config.yaml
model: "CTC audio transcriber"
dataset: "read English sentences (LibriTTS-R)"
train_examples: 15625
gain_aug_db: 10
time_shift_ms: 100
input: "waveform_16khz"
tokenizer: "char"
vocab_size: 32
arch: "transformer"
norm: "rmsnorm"
norm_position: "pre"
activation: "gelu"
mlp_ratio: 2
head_dim: 16
fused_qkv: false
bias: "all"
qk_norm: false
parallel_block: false
inner_norm: false
drop_path: 0.15
wave_strides: [5, 4, 4, 2]
subsampling: 2
layers: 14
width: 192
positions: "rope"
init: "lecun_normal"
residual_init: "none"
optimizer: "soap"
beta2: 0.999
lr: 0.0016
beta1: 0.95
shampoo_beta: 0.95
eps: 1e-08
precondition_frequency: 10
max_precond_dim: 1536
one_sided: false
adamw_lr_other_params: 0.0014
grad_clip: 1.0
steps: 5300
batch_size: 64
epochs: 21.7
lr_schedule: "wsd"
decay_fraction: 0.3
final_lr_fraction: 0.1
warmup_steps: 100
weight_decay: 0.3
adamw_weight_decay_other_params: 0.01
Rows from block 3 of a small CTC audio transcriber, named by matrix and row number. Rows with one number belong to one neuron. Each number is 50 + 10 x the weight over its row's rms, rounded and kept within 0 to 99. All counts start at 0. After the name is the row's rms in percent of the matrix's.
After each neuron's rows are labels from the 100 clips, of 14976, where the neuron reaches its highest value: "top examples" is what is common among them. Only what is clearly more common there than usual is listed. The data: read English sentences (LibriTTS-R). In brackets: how many of the 100, against the usual share in percent.
# fc1: MLP up (model.blocks.3.mlp.fc1.weight, 384x192), inputs 0-191
# fc2: MLP down (model.blocks.3.mlp.fc2.weight, 192x384, transposed), outputs 0-191

fc1.225 099:49 53 52 45 56 21 43 49 72 49 38 53 46 40 57 65 51 58 58 50 55 47 52 53 54 52 43 50 60 44 48 32 51 50 53 52 44 43 37 61 43 30 46 57 56 50 45 52 66 57 55 51 54 58 63 66 56 67 46 49 59 38 53 56 45 50 20 54 41 51 65 54 53 34 64 53 51 37 45 57 55 51 61 62 46 52 65 42 32 27 63 49 43 55 50 45 62 49 56 44 49 33 63 52 39 54 51 34 63 23 54 28 54 51 47 37 54 64 55 46 52 32 47 57 65 54 52 52 44 61 52 38 42 44 50 53 41 25 53 40 31 63 58 41 69 35 52 64 50 44 49 60 55 50 35 42 57 37 39 54 54 52 31 62 52 55 35 56 38 46 43 41 50 45 60 51 22 62 39 32 50 46 39 43 48 39 47 44 50 65 36 52
fc2.225 095:43 36 50 51 52 52 33 57 48 69 58 57 59 55 50 39 58 61 64 53 43 85 55 35 56 48 53 49 35 54 59 45 48 50 42 56 48 36 52 54 36 76 58 50 52 71 62 56 66 38 67 60 57 51 41 40 44 42 46 45 35 53 61 50 73 43 57 55 61 41 60 47 55 47 54 56 66 41 66 39 50 63 51 37 43 41 55 50 59 45 50 51 55 53 43 24 65 55 52 38 61 56 48 41 45 50 49 69 49 48 66 58 36 69 58 61 48 49 70 55 54 66 57 44 36 49 45 55 52 65 43 39 51 59 51 37 51 54 59 63 51 56 54 41 50 49 50 55 26 45 45 60 56 43 40 46 42 62 54 44 37 57 55 67 56 36 49 60 69 56 48 69 50 42 58 54 56 49 43 72 55 55 58 42 46 62 79 38 55 48 48 47
top examples: the word "you" (38 vs 14.3)

fc1.177 102:44 56 73 46 55 61 44 59 40 42 43 48 44 50 54 40 56 50 39 46 61 45 44 35 35 41 72 46 45 54 38 41 51 49 43 63 64 44 60 62 45 40 63 65 43 62 56 37 45 44 50 59 37 42 57 53 63 37 52 62 55 32 50 53 59 60 58 61 63 57 50 37 60 64 70 59 49 45 47 34 45 50 54 42 50 27 52 50 49 46 51 55 63 51 54 47 60 47 49 67 48 55 28 47 47 52 46 58 37 43 43 50 58 63 73 60 44 57 21 36 49 61 40 44 50 53 62 60 44 51 50 37 42 27 46 48 39 59 45 43 62 49 44 51 49 49 70 61 55 53 44 46 57 64 59 48 66 56 41 51 49 23 61 55 67 61 52 33 48 50 41 37 64 52 35 50 47 50 62 68 67 31 46 46 26 62 55 52 50 44 58 59
fc2.177 111:59 45 23 56 36 50 64 35 70 44 60 74 51 54 47 45 55 61 46 45 67 48 59 53 54 44 69 66 65 39 34 57 61 45 56 49 43 44 58 41 33 56 52 41 41 41 45 56 40 47 52 61 65 61 64 58 50 41 44 43 44 43 82 58 52 53 44 55 65 53 41 63 36 30 50 56 48 51 51 50 48 46 54 52 47 63 58 51 59 57 53 56 59 53 40 48 49 47 59 33 50 62 63 45 48 59 38 72 56 41 39 62 41 55 42 42 56 41 57 43 29 53 66 54 44 71 54 50 49 45 51 50 51 65 41 57 43 49 53 58 37 42 39 41 43 58 48 40 50 56 38 75 46 41 66 50 57 39 60 57 48 64 53 77 52 39 60 46 61 46 50 63 46 51 73 75 55 44 59 47 43 51 52 58 65 46 43 49 59 56 53 42
top examples: the word "you" (33 vs 14.3)

fc1.6 094:43 53 46 48 30 55 47 66 62 58 48 52 33 42 44 62 51 56 56 60 53 58 56 45 48 31 43 44 44 51 32 29 50 47 58 47 35 48 66 41 45 60 41 40 42 44 47 44 39 52 39 54 36 50 45 41 44 41 24 44 58 45 45 56 31 57 56 51 59 57 62 40 48 41 59 67 50 40 54 31 70 40 48 37 38 57 49 39 46 60 44 57 64 51 38 56 38 47 58 49 41 59 65 56 71 40 36 56 45 40 48 56 48 54 55 53 31 73 55 55 61 61 58 48 42 64 46 28 67 50 48 56 46 56 52 59 62 60 60 58 56 42 75 51 47 47 52 49 55 58 54 66 52 63 64 28 49 44 58 59 60 28 62 69 58 40 57 60 44 51 46 52 47 49 32 37 38 45 59 30 39 51 52 31 53 53 51 38 37 47 57 54
fc2.6 097:56 43 53 66 75 46 58 40 49 52 58 50 66 49 46 36 61 51 50 37 52 56 28 38 59 53 53 51 64 48 53 64 42 57 41 64 58 50 38 47 61 36 62 51 62 54 66 38 64 52 50 58 51 47 45 59 43 50 58 40 50 48 61 45 76 40 49 57 54 48 52 75 60 35 47 52 47 45 44 62 44 66 54 53 56 40 66 63 47 45 49 60 26 30 49 46 64 67 41 40 54 54 34 48 45 52 56 35 56 47 44 68 36 51 53 59 58 36 60 48 49 56 31 47 58 31 52 44 52 69 64 53 55 69 60 46 38 45 32 35 57 56 28 53 50 61 46 62 54 56 41 45 59 26 36 44 41 59 64 55 29 49 50 44 46 54 51 54 58 63 64 61 55 42 46 56 53 44 46 56 59 49 63 67 50 29 49 51 60 50 48 48
top examples: the word "you" (32 vs 14.3)

fc1.317 095:45 47 70 55 54 33 51 32 54 60 41 58 51 53 49 58 46 64 52 57 47 30 63 41 45 46 49 54 80 37 71 83 55 54 57 53 58 63 46 52 41 31 54 61 52 43 56 61 51 44 39 41 52 40 58 58 61 47 50 38 44 53 57 45 51 33 59 62 46 48 69 46 56 42 55 57 58 60 32 67 60 55 39 41 61 40 47 42 46 50 51 67 52 51 54 55 40 41 55 58 49 58 41 53 66 59 51 47 76 55 51 56 40 51 40 57 52 58 58 58 52 56 57 36 43 53 79 50 53 37 59 74 63 30 45 56 35 55 38 48 40 44 53 37 44 48 50 35 53 57 47 47 58 41 70 48 51 55 59 54 44 66 33 47 57 48 38 57 39 55 35 34 42 48 46 49 57 32 37 58 37 44 35 57 46 65 56 56 44 41 63 49
fc2.317 098:50 55 27 32 60 60 32 51 47 58 56 47 27 73 50 36 62 47 53 46 52 61 28 63 47 51 49 50 41 62 29 26 56 38 32 51 58 40 45 50 63 50 61 54 59 62 49 48 41 54 60 67 51 50 47 49 32 56 52 45 57 55 36 40 45 55 37 41 42 50 39 43 44 61 66 43 51 47 59 45 34 55 43 60 35 55 57 45 36 34 51 54 40 45 44 51 49 51 71 56 51 39 46 52 50 49 66 58 43 39 52 51 55 64 52 43 41 49 38 52 52 45 59 53 66 36 24 25 63 59 62 50 56 61 59 50 61 55 52 53 53 55 51 49 52 55 55 69 50 47 46 52 54 48 31 52 46 48 32 56 46 43 59 39 34 62 51 47 51 48 71 59 50 60 56 51 50 47 56 50 52 36 68 57 62 35 54 62 71 67 28 56
top examples: the word "only" (26 vs 2.1)

fc1.366 101:48 37 39 53 47 43 44 48 49 56 53 41 54 64 29 49 49 68 51 35 50 47 50 41 49 38 33 63 64 58 44 62 48 63 39 49 34 36 44 50 46 56 49 57 66 35 57 69 39 59 36 50 62 55 34 53 57 58 45 42 56 49 38 50 46 61 63 56 27 43 45 45 47 56 44 38 48 46 59 42 50 50 42 53 52 46 51 46 38 47 62 38 48 32 58 54 49 38 73 61 55 45 48 70 49 45 54 59 47 72 54 51 45 71 50 39 31 50 64 56 46 35 34 30 48 32 48 44 35 47 35 55 48 49 52 42 53 46 58 34 55 57 45 57 38 44 28 60 49 47 36 53 39 65 78 55 47 40 48 42 54 52 56 43 37 36 39 75 47 52 62 43 45 47 37 56 61 59 54 43 53 46 31 39 46 39 74 59 56 47 49 39
fc2.366 104:56 41 51 48 60 53 76 59 58 70 56 68 38 39 55 66 54 56 51 56 56 45 35 69 53 58 48 48 33 64 54 51 53 48 53 59 63 55 44 60 49 44 47 38 68 60 40 57 37 53 30 54 50 32 54 50 26 32 57 36 46 51 47 61 51 57 61 45 52 43 50 36 43 54 40 65 46 51 42 46 58 69 41 59 48 41 40 34 45 52 40 58 58 52 45 34 50 43 38 60 48 51 45 48 56 55 37 58 49 56 62 40 67 44 32 50 53 62 62 52 27 63 52 59 53 40 48 64 37 55 61 60 47 49 59 57 40 58 39 51 43 41 74 58 50 56 55 43 47 48 59 35 52 46 44 64 47 51 49 55 68 69 38 61 58 64 46 39 57 54 49 32 65 60 55 47 40 54 53 40 61 54 60 52 55 49 30 61 73 66 69 43
top examples: voice: female (86 vs 52.4)

fc1.36 095:65 50 61 58 47 49 43 51 35 62 38 45 42 51 60 35 37 41 57 46 51 58 62 59 64 52 50 59 59 49 46 60 47 36 40 48 68 69 47 52 53 63 59 57 41 35 53 44 37 36 58 48 63 61 53 35 71 39 50 73 44 45 52 40 56 48 48 35 47 55 52 43 70 44 48 44 39 59 27 48 50 46 46 48 48 57 46 39 42 37 62 35 51 50 56 40 53 34 45 61 51 45 70 53 59 63 50 46 48 52 43 43 43 39 52 53 39 49 75 64 63 46 48 50 22 39 55 43 62 35 75 44 43 56 63 50 33 63 37 41 51 60 38 30 59 50 53 45 41 41 40 44 54 39 52 50 40 52 47 67 50 58 46 56 53 53 46 53 25 47 36 40 67 48 36 47 38 46 46 43 53 65 62 60 34 48 55 40 51 58 68 57
fc2.36 099:42 55 35 43 64 34 50 37 59 40 58 51 48 39 67 61 61 43 52 36 30 46 52 42 60 65 54 36 35 63 68 45 42 45 58 58 41 53 65 57 49 34 49 43 43 62 36 62 58 50 42 54 45 47 65 47 43 43 54 51 50 65 42 51 62 60 57 59 51 50 34 58 45 27 48 48 44 46 74 46 39 64 42 50 39 39 59 53 47 65 50 48 64 39 61 66 40 55 54 47 44 57 44 45 41 43 42 45 50 41 57 50 51 58 49 42 55 46 48 44 48 63 52 55 59 61 38 50 46 52 41 60 71 35 43 53 50 37 49 56 48 55 75 59 43 47 56 46 64 54 38 58 48 71 48 56 75 44 57 26 37 42 65 53 55 61 54 50 58 50 67 54 23 48 41 62 70 65 53 49 57 49 58 63 52 57 38 50 41 37 27 45
top examples: the word "time" (27 vs 2.3)

fc1.26 087:64 30 63 37 30 39 44 40 46 46 37 40 59 43 59 46 43 44 62 47 61 55 56 22 42 50 52 46 42 36 52 46 61 63 54 32 53 59 47 41 33 57 48 50 56 60 61 65 60 46 41 61 50 61 43 63 39 43 50 60 50 40 52 37 59 49 33 60 49 49 67 38 39 63 60 42 65 34 59 56 47 46 50 36 29 55 48 51 58 55 47 34 51 44 45 55 45 61 64 40 58 47 13 28 35 30 49 60 53 51 59 41 65 60 40 47 45 41 43 43 44 35 51 61 58 48 57 32 59 67 55 49 51 46 40 60 46 60 64 58 54 51 61 58 51 50 52 43 50 59 47 47 45 48 53 58 85 37 55 50 43 56 45 45 46 54 43 60 50 43 50 59 63 43 60 54 53 36 59 47 33 43 53 52 66 44 49 62 56 48 56 50
fc2.26 090:39 41 50 56 55 63 54 49 31 57 58 53 64 64 42 48 60 55 29 48 45 53 72 52 50 49 38 52 49 60 56 69 44 39 46 57 55 48 57 54 60 48 53 52 42 52 42 46 43 47 39 53 38 59 58 36 63 61 41 44 44 65 67 46 59 50 44 52 54 52 44 61 59 42 32 53 43 52 38 34 64 49 33 50 68 37 53 49 34 29 47 46 51 65 54 59 48 34 57 48 43 65 69 52 56 58 68 58 41 49 31 55 39 38 75 45 55 47 48 66 63 66 50 36 51 28 50 54 37 41 54 46 40 37 43 42 71 50 36 53 60 58 43 43 47 54 54 44 66 51 51 48 62 43 43 55 57 53 59 63 68 55 48 47 52 35 64 19 51 53 49 42 47 58 67 46 41 71 43 46 47 58 55 43 42 42 72 36 51 64 44 48
top examples: voice: male (79 vs 47.6)

fc1.323 091:30 55 46 54 48 61 38 54 52 55 44 37 40 60 58 49 34 47 39 56 40 44 65 60 42 41 43 52 33 41 68 45 61 37 40 47 43 51 45 29 34 68 40 33 43 41 42 57 39 53 49 52 49 52 25 51 40 48 45 39 48 41 41 35 51 52 76 38 55 30 47 61 45 59 50 53 55 52 39 49 56 58 36 52 35 54 37 20 55 80 57 50 39 54 50 57 56 43 41 50 47 63 36 43 39 42 59 47 51 54 47 51 44 44 57 43 40 37 34 52 55 52 46 57 61 34 61 33 48 56 63 39 37 39 69 54 39 55 60 57 45 42 49 71 62 48 56 45 31 65 61 41 57 39 55 51 45 49 56 53 65 50 40 42 55 57 44 48 48 37 48 45 47 50 66 40 41 44 52 67 56 57 38 39 72 47 53 63 58 39 50 53
fc2.323 104:54 40 50 63 55 39 50 43 61 47 40 57 54 30 55 60 44 61 36 32 43 46 54 44 64 65 43 60 58 62 33 62 53 44 38 43 41 46 44 60 37 54 54 66 46 61 47 42 64 55 50 51 32 42 51 45 42 67 51 62 37 43 50 37 45 60 32 57 44 65 40 32 58 32 64 45 28 45 40 46 36 54 49 59 65 44 53 51 45 50 73 38 65 48 43 37 53 60 32 50 69 52 51 60 47 45 48 65 35 44 54 56 56 37 44 20 53 63 58 48 40 43 60 42 57 56 57 69 41 53 41 57 32 47 25 41 63 58 53 57 51 63 52 48 61 55 35 36 57 50 48 48 60 56 31 48 52 37 46 53 37 46 57 55 44 42 63 58 54 65 58 46 65 52 41 56 38 59 46 32 58 49 42 47 47 48 59 60 48 51 58 41
top examples: the word "of" (66 vs 25)

fc1.267 110:45 64 53 57 62 39 45 66 54 58 48 41 26 71 42 42 47 41 48 52 42 57 39 57 36 57 41 44 50 36 46 45 43 35 46 61 42 25 61 56 60 45 63 56 49 49 21 72 55 50 39 32 64 56 34 51 44 46 55 48 52 54 64 31 53 44 32 36 57 43 54 52 43 48 52 61 60 62 42 56 34 45 42 58 42 37 49 44 39 45 47 48 55 64 63 57 48 61 60 44 36 53 34 39 51 57 37 61 40 60 46 35 55 21 55 42 60 51 63 52 49 46 53 38 55 64 40 53 50 65 76 44 42 43 42 47 41 59 48 44 42 50 38 53 53 47 52 35 62 45 63 45 32 34 71 43 40 38 46 46 57 45 53 46 53 51 63 64 53 58 54 46 49 37 39 53 50 41 46 43 50 39 26 47 46 55 54 49 40 41 45 65
fc2.267 106:53 40 53 50 29 42 48 42 48 37 62 55 51 39 63 65 45 44 44 50 45 52 44 56 50 38 61 43 55 54 54 61 65 63 53 49 54 68 48 61 49 49 44 48 59 33 55 44 55 54 62 55 43 58 55 61 59 65 59 22 36 47 60 49 36 31 64 46 65 59 46 63 64 31 45 37 74 62 52 31 59 56 57 47 38 53 53 49 46 49 57 54 59 69 53 49 45 44 44 58 59 34 43 65 51 43 57 34 38 45 56 47 64 60 48 52 45 41 36 54 42 51 48 33 36 59 61 57 48 33 52 41 51 51 38 44 48 46 54 46 45 53 51 52 45 73 48 48 51 67 35 42 43 50 42 38 47 52 67 77 36 55 34 47 46 51 45 57 44 44 55 76 58 64 53 67 72 58 54 56 37 44 58 53 65 35 39 51 47 52 43 29
top examples: voice: female (81 vs 52.4)

fc1.260 094:72 45 61 39 66 59 42 57 53 42 66 50 71 39 54 65 40 47 56 34 48 56 48 55 53 42 47 49 55 40 41 36 37 66 41 40 50 55 36 40 47 44 38 58 44 43 49 73 41 28 41 58 47 52 51 44 42 62 43 42 76 47 65 46 71 58 48 45 41 45 80 56 42 59 40 38 44 30 32 40 56 61 53 35 49 47 53 55 55 37 43 69 57 52 46 45 56 44 59 59 49 60 29 58 37 44 43 60 55 38 50 36 34 44 44 39 42 50 37 52 42 45 58 52 24 49 54 37 56 46 67 44 59 62 47 45 57 48 60 51 40 48 57 48 68 60 57 46 43 43 50 49 44 74 54 51 47 36 55 55 54 49 45 59 66 48 49 45 64 56 35 45 40 38 57 37 39 41 57 59 54 48 67 56 53 58 47 55 36 47 49 38
fc2.260 094:48 54 48 55 41 52 33 43 51 61 49 48 62 59 42 53 50 48 44 54 41 42 51 56 61 43 59 59 56 57 55 62 60 45 61 51 46 70 60 77 64 51 49 50 52 50 60 28 64 56 54 46 39 49 56 55 51 59 76 56 37 41 48 68 48 50 72 55 45 54 38 54 50 41 46 57 49 64 57 56 57 60 48 59 41 52 53 42 47 45 44 51 67 45 63 57 56 49 62 36 55 31 60 58 61 21 35 38 13 51 41 56 48 69 33 51 39 44 61 51 53 39 49 46 63 51 38 44 43 44 41 41 54 61 48 55 54 52 56 68 61 43 47 59 35 43 47 64 64 68 53 51 50 51 56 49 31 52 59 39 39 45 47 50 61 54 37 37 42 55 60 55 81 58 58 50 47 64 56 48 46 53 54 30 39 65 48 43 54 57 45 66
top examples: the word "you" (32 vs 14.3)

fc1.268 097:29 26 35 51 60 38 50 64 45 29 49 50 57 58 53 48 59 41 75 49 64 40 62 45 29 48 43 44 46 58 37 44 69 63 55 57 57 70 51 39 21 47 59 52 45 50 52 38 39 54 53 65 59 26 61 52 55 46 50 55 56 60 59 33 55 38 61 50 60 55 40 37 55 41 57 49 52 50 51 49 48 54 63 56 47 43 46 65 54 64 34 53 62 51 53 42 41 56 57 59 37 56 57 41 62 55 48 72 68 44 56 39 42 46 58 61 57 46 66 46 57 45 38 48 51 41 73 43 51 57 48 34 69 57 46 43 62 53 52 54 43 56 47 51 42 55 50 53 37 25 49 49 46 66 46 61 50 48 69 61 49 37 48 38 54 54 31 54 46 42 45 58 58 53 53 46 63 80 54 50 54 49 58 50 59 49 67 54 49 55 45 41
fc2.268 103:46 51 80 38 49 44 68 32 53 61 59 39 51 53 41 26 62 52 34 59 52 46 54 54 52 42 60 47 53 43 56 38 54 51 45 33 54 41 57 64 61 64 57 56 49 30 57 39 44 45 49 57 41 63 57 32 40 51 40 38 50 43 43 61 37 46 41 61 44 41 51 44 39 48 69 43 61 52 52 39 43 39 48 42 41 45 71 33 51 41 52 53 62 57 39 61 55 43 44 45 64 54 46 41 39 60 51 23 33 54 59 67 49 51 44 35 48 57 50 51 70 53 64 48 53 61 37 62 49 48 58 48 39 42 57 66 46 75 57 55 36 56 59 81 47 47 41 49 51 49 59 49 36 38 39 44 50 52 44 37 43 64 43 54 60 49 52 40 44 55 51 48 42 43 51 50 49 45 54 43 54 42 20 41 49 26 37 51 55 50 48 60
top examples: the word "you" (34 vs 14.3)

fc1.159 104:27 38 35 40 44 47 63 36 38 36 64 56 36 30 70 44 50 44 45 40 43 36 48 54 39 57 49 52 35 46 57 52 47 50 37 31 63 38 70 43 41 60 49 40 77 65 54 34 49 64 47 70 54 67 47 64 58 48 46 62 60 65 52 58 53 55 38 58 63 47 46 58 47 42 42 53 54 52 45 42 32 42 58 56 50 51 54 35 62 68 41 47 46 52 57 33 60 60 56 44 61 51 60 45 43 46 59 44 42 43 48 39 30 54 33 44 35 41 50 54 52 59 56 50 32 52 58 49 66 37 44 52 64 63 65 45 62 59 46 45 56 57 71 52 63 44 66 66 49 49 71 54 51 47 49 63 53 51 51 63 38 56 57 43 50 60 47 56 53 44 44 46 42 53 70 43 46 52 67 55 58 53 44 65 54 53 48 33 56 31 40 51
fc2.159 099:62 56 46 54 40 62 39 74 48 51 49 61 42 58 24 51 36 62 57 45 64 56 43 52 74 48 58 57 59 56 44 53 63 49 65 64 56 57 44 56 52 51 49 52 32 39 37 57 53 40 65 37 58 51 53 47 56 44 53 46 46 40 49 34 37 47 59 48 40 54 52 38 57 66 46 58 60 52 62 51 51 44 50 43 41 48 50 68 50 39 54 75 46 39 30 63 45 29 43 63 37 60 37 54 55 58 43 56 67 56 46 64 58 39 80 68 48 75 49 56 48 55 45 49 57 47 47 51 42 59 59 57 35 53 36 62 62 39 52 48 54 58 45 35 52 53 39 49 54 59 46 50 38 62 50 47 62 50 58 43 69 35 42 65 52 42 51 52 54 60 51 62 48 49 43 50 46 57 43 30 46 46 55 36 52 42 68 71 62 68 62 37
top examples: voice: male (75 vs 47.6)

fc1.111 085:53 68 43 51 67 50 40 29 52 45 47 57 46 65 58 32 35 55 48 50 56 50 53 44 69 53 41 50 52 41 45 48 40 50 82 67 52 56 31 46 61 60 56 49 51 42 46 30 31 30 52 47 62 52 54 46 45 39 41 51 49 60 60 59 59 44 41 38 35 50 69 52 56 53 44 60 26 36 46 44 60 53 50 61 57 41 29 63 58 49 70 40 59 59 43 60 59 39 44 53 45 43 63 47 61 32 51 44 54 66 51 43 44 47 51 41 65 50 53 56 38 50 47 40 37 62 56 46 51 48 49 64 58 64 58 40 48 52 39 52 40 72 41 51 47 46 69 63 33 33 33 40 43 56 45 51 45 42 55 62 54 54 55 47 37 36 66 54 45 44 51 36 63 44 49 58 53 55 71 56 60 60 57 47 56 41 69 65 51 48 43 56
fc2.111 082:45 36 47 53 41 49 57 52 47 66 47 41 46 36 47 50 56 54 57 45 42 59 58 39 44 42 57 58 41 51 66 45 64 42 13 48 50 45 53 57 54 27 47 55 45 56 49 79 66 55 54 59 52 40 47 46 59 54 64 59 44 32 44 42 30 54 51 57 65 52 41 44 45 45 50 37 69 49 56 42 45 55 40 43 48 55 60 25 41 42 36 64 36 44 56 37 50 50 49 67 59 46 49 50 31 64 64 44 42 26 54 56 52 50 51 50 43 50 39 33 58 58 62 57 56 41 45 56 53 45 45 39 39 36 38 44 48 47 52 49 54 46 63 55 56 59 33 45 53 66 62 66 61 42 41 50 61 43 40 41 40 48 53 54 62 62 47 58 49 40 42 56 33 58 45 40 41 54 26 39 42 38 43 49 33 61 32 26 47 39 40 48
top examples: voice: female (85 vs 52.4)

fc1.184 104:70 60 69 48 45 58 35 37 57 39 40 54 47 51 44 58 56 43 48 43 53 47 47 58 51 57 38 55 42 50 53 55 41 34 57 53 62 51 49 47 51 43 53 43 52 60 67 45 51 62 48 56 74 38 60 56 38 47 58 38 57 45 44 44 59 42 59 38 52 47 59 43 38 25 35 55 52 62 52 61 52 51 49 63 41 34 50 43 56 71 68 54 50 56 39 67 40 45 51 54 65 50 30 46 51 59 42 54 32 47 53 48 50 41 44 41 48 41 32 84 47 57 32 50 48 51 43 69 59 47 47 41 41 45 46 63 55 38 52 71 56 36 48 38 55 56 55 42 43 47 52 40 50 49 35 44 40 44 64 38 55 38 49 56 61 63 67 43 33 70 49 29 49 60 41 67 33 44 76 61 44 36 42 41 60 54 50 53 63 58 46 52
fc2.184 114:54 63 66 65 47 51 52 54 46 48 31 45 37 59 61 46 58 55 71 56 68 66 46 62 57 56 49 51 39 58 47 40 54 45 45 34 32 40 52 50 52 52 50 50 45 51 39 44 38 54 42 45 57 68 50 50 42 67 61 34 67 63 54 43 32 54 42 50 47 64 42 57 65 41 64 67 49 49 60 45 47 56 51 30 56 54 52 44 67 51 53 49 32 48 46 64 30 48 52 32 53 64 45 53 54 57 40 54 56 54 55 27 52 48 41 50 44 74 42 49 63 35 44 59 21 63 58 49 41 43 33 38 26 53 55 45 50 69 40 48 48 53 78 51 43 49 44 71 57 46 46 60 44 43 42 48 58 37 57 54 50 35 39 57 68 45 51 45 54 46 55 28 53 56 43 53 51 51 37 51 45 44 58 47 55 37 44 47 64 41 64 61
top examples: the word "have" (30 vs 7.3)

fc1.183 095:48 35 45 56 61 63 37 55 37 60 45 52 41 45 39 33 67 55 54 40 59 52 55 44 54 54 47 34 40 48 64 61 46 46 38 59 53 44 46 34 41 44 46 52 40 43 43 53 49 49 65 55 43 69 50 51 52 36 36 47 43 67 30 60 66 50 56 44 44 56 68 46 48 65 62 69 65 37 55 57 47 55 46 41 67 62 38 42 40 61 49 51 58 33 56 53 47 54 65 59 53 71 57 37 48 49 35 35 44 52 48 49 34 38 49 39 56 24 60 62 50 55 49 52 59 57 35 46 52 60 42 47 56 61 42 57 32 54 55 50 64 47 64 45 50 48 29 48 53 56 53 64 53 58 64 52 41 44 27 30 47 34 63 32 33 44 54 51 49 44 36 42 63 43 59 38 51 56 44 49 57 49 51 51 38 47 64 64 60 45 35 79
fc2.183 108:43 54 49 37 46 52 46 51 46 53 44 58 48 33 48 65 53 39 54 35 51 48 55 43 44 64 56 54 53 50 63 40 51 69 60 72 45 29 56 43 47 59 39 53 58 47 53 57 47 61 55 62 50 51 46 69 40 32 38 58 42 50 52 41 39 48 37 45 45 46 57 52 58 42 28 47 52 52 29 56 56 56 49 50 53 50 52 40 56 43 56 51 62 24 53 61 65 41 43 58 46 71 50 55 37 63 50 36 71 55 65 52 45 44 43 40 57 41 70 41 52 49 51 50 51 50 46 60 60 53 50 35 64 27 71 38 46 41 49 62 47 52 53 43 44 61 48 61 51 66 53 48 33 49 39 64 44 45 47 38 71 33 56 63 37 27 44 63 42 63 45 61 43 38 31 49 68 70 60 39 49 54 65 58 53 66 40 33 46 43 44 37
top examples: the word "said" (27 vs 9.4)

fc1.3 102:65 49 46 52 39 29 33 47 59 40 52 62 56 47 50 51 62 51 35 34 43 51 43 37 51 42 39 54 55 32 60 53 50 38 55 42 40 53 40 40 42 49 71 59 52 52 46 60 45 48 41 63 36 58 57 44 69 54 40 45 51 49 61 54 44 64 37 49 48 41 60 57 54 49 49 40 48 38 60 45 53 74 50 55 36 55 62 31 71 58 46 69 58 45 53 24 62 46 42 40 58 47 53 54 60 58 57 60 55 37 52 48 29 30 44 43 45 47 38 56 65 43 34 46 61 57 46 46 41 49 41 55 70 52 52 48 35 39 67 69 62 45 51 41 53 41 36 49 45 34 56 48 60 54 50 43 68 64 49 32 53 63 50 74 57 51 30 44 57 62 36 43 51 52 58 55 63 43 45 46 65 48 70 56 39 52 68 54 38 46 49 47
fc2.3 106:44 57 51 50 61 58 39 62 51 55 59 27 57 55 56 55 52 59 54 47 42 50 67 59 58 45 49 70 52 53 47 42 50 48 28 29 58 45 62 59 43 51 55 39 65 70 34 63 60 58 40 37 30 59 55 57 53 60 49 42 60 44 63 51 46 63 54 48 54 47 42 40 52 28 31 49 43 52 38 29 47 62 36 44 29 61 25 49 61 40 61 56 50 49 52 51 58 52 61 58 42 51 52 57 61 44 49 44 82 59 57 52 55 44 52 56 56 48 55 44 61 41 58 35 45 35 59 54 49 41 42 52 50 62 42 55 71 47 59 65 44 62 70 61 57 54 71 58 36 59 49 73 50 54 62 43 27 43 57 47 40 55 51 40 45 46 58 45 75 61 57 48 49 46 51 47 42 58 42 50 51 42 46 51 47 58 38 62 64 50 52 64
top examples: the word "you" (45 vs 14.3)

fc1.169 095:76 61 58 59 67 50 55 46 48 55 59 61 48 45 42 33 40 69 60 70 52 39 50 55 50 55 52 36 31 56 49 60 40 43 66 46 61 46 46 31 55 40 58 59 39 60 44 52 45 44 55 63 29 50 39 36 53 58 59 68 54 65 56 63 33 43 24 48 47 45 52 66 49 33 22 34 47 46 36 40 45 55 42 31 52 57 37 54 43 55 47 45 43 59 50 55 53 52 52 57 59 46 42 61 54 57 65 55 39 40 53 44 48 36 43 42 59 52 38 61 59 47 50 41 63 56 47 50 48 47 46 42 48 46 36 51 43 56 45 43 40 53 55 43 47 41 44 66 59 44 35 41 50 60 62 42 49 40 47 61 58 46 63 40 37 74 43 49 61 63 43 66 40 81 40 64 34 46 58 63 46 62 50 59 58 54 43 53 60 56 53 49
fc2.169 093:43 42 49 47 34 45 48 53 66 59 34 60 60 50 47 46 63 32 47 29 46 64 39 41 32 56 34 37 72 49 54 32 55 51 42 51 31 58 48 56 54 31 51 56 40 44 61 51 45 52 36 31 65 63 54 63 49 51 27 32 38 52 39 60 64 48 64 45 41 52 46 55 35 57 59 64 48 59 63 62 47 61 45 53 63 42 65 49 52 52 52 41 46 36 52 49 39 58 51 52 47 53 55 32 51 68 34 43 69 65 63 52 59 58 56 50 57 44 68 45 33 52 60 56 47 31 58 59 56 62 54 58 45 49 63 36 51 45 58 57 55 43 61 57 55 41 45 54 40 51 54 67 35 37 44 65 60 74 57 40 43 52 43 50 48 33 48 53 34 48 57 48 64 43 52 38 66 43 50 49 61 41 54 44 42 49 52 63 34 42 60 53
top examples: voice: female (92 vs 52.4); the word "you" (45 vs 14.3)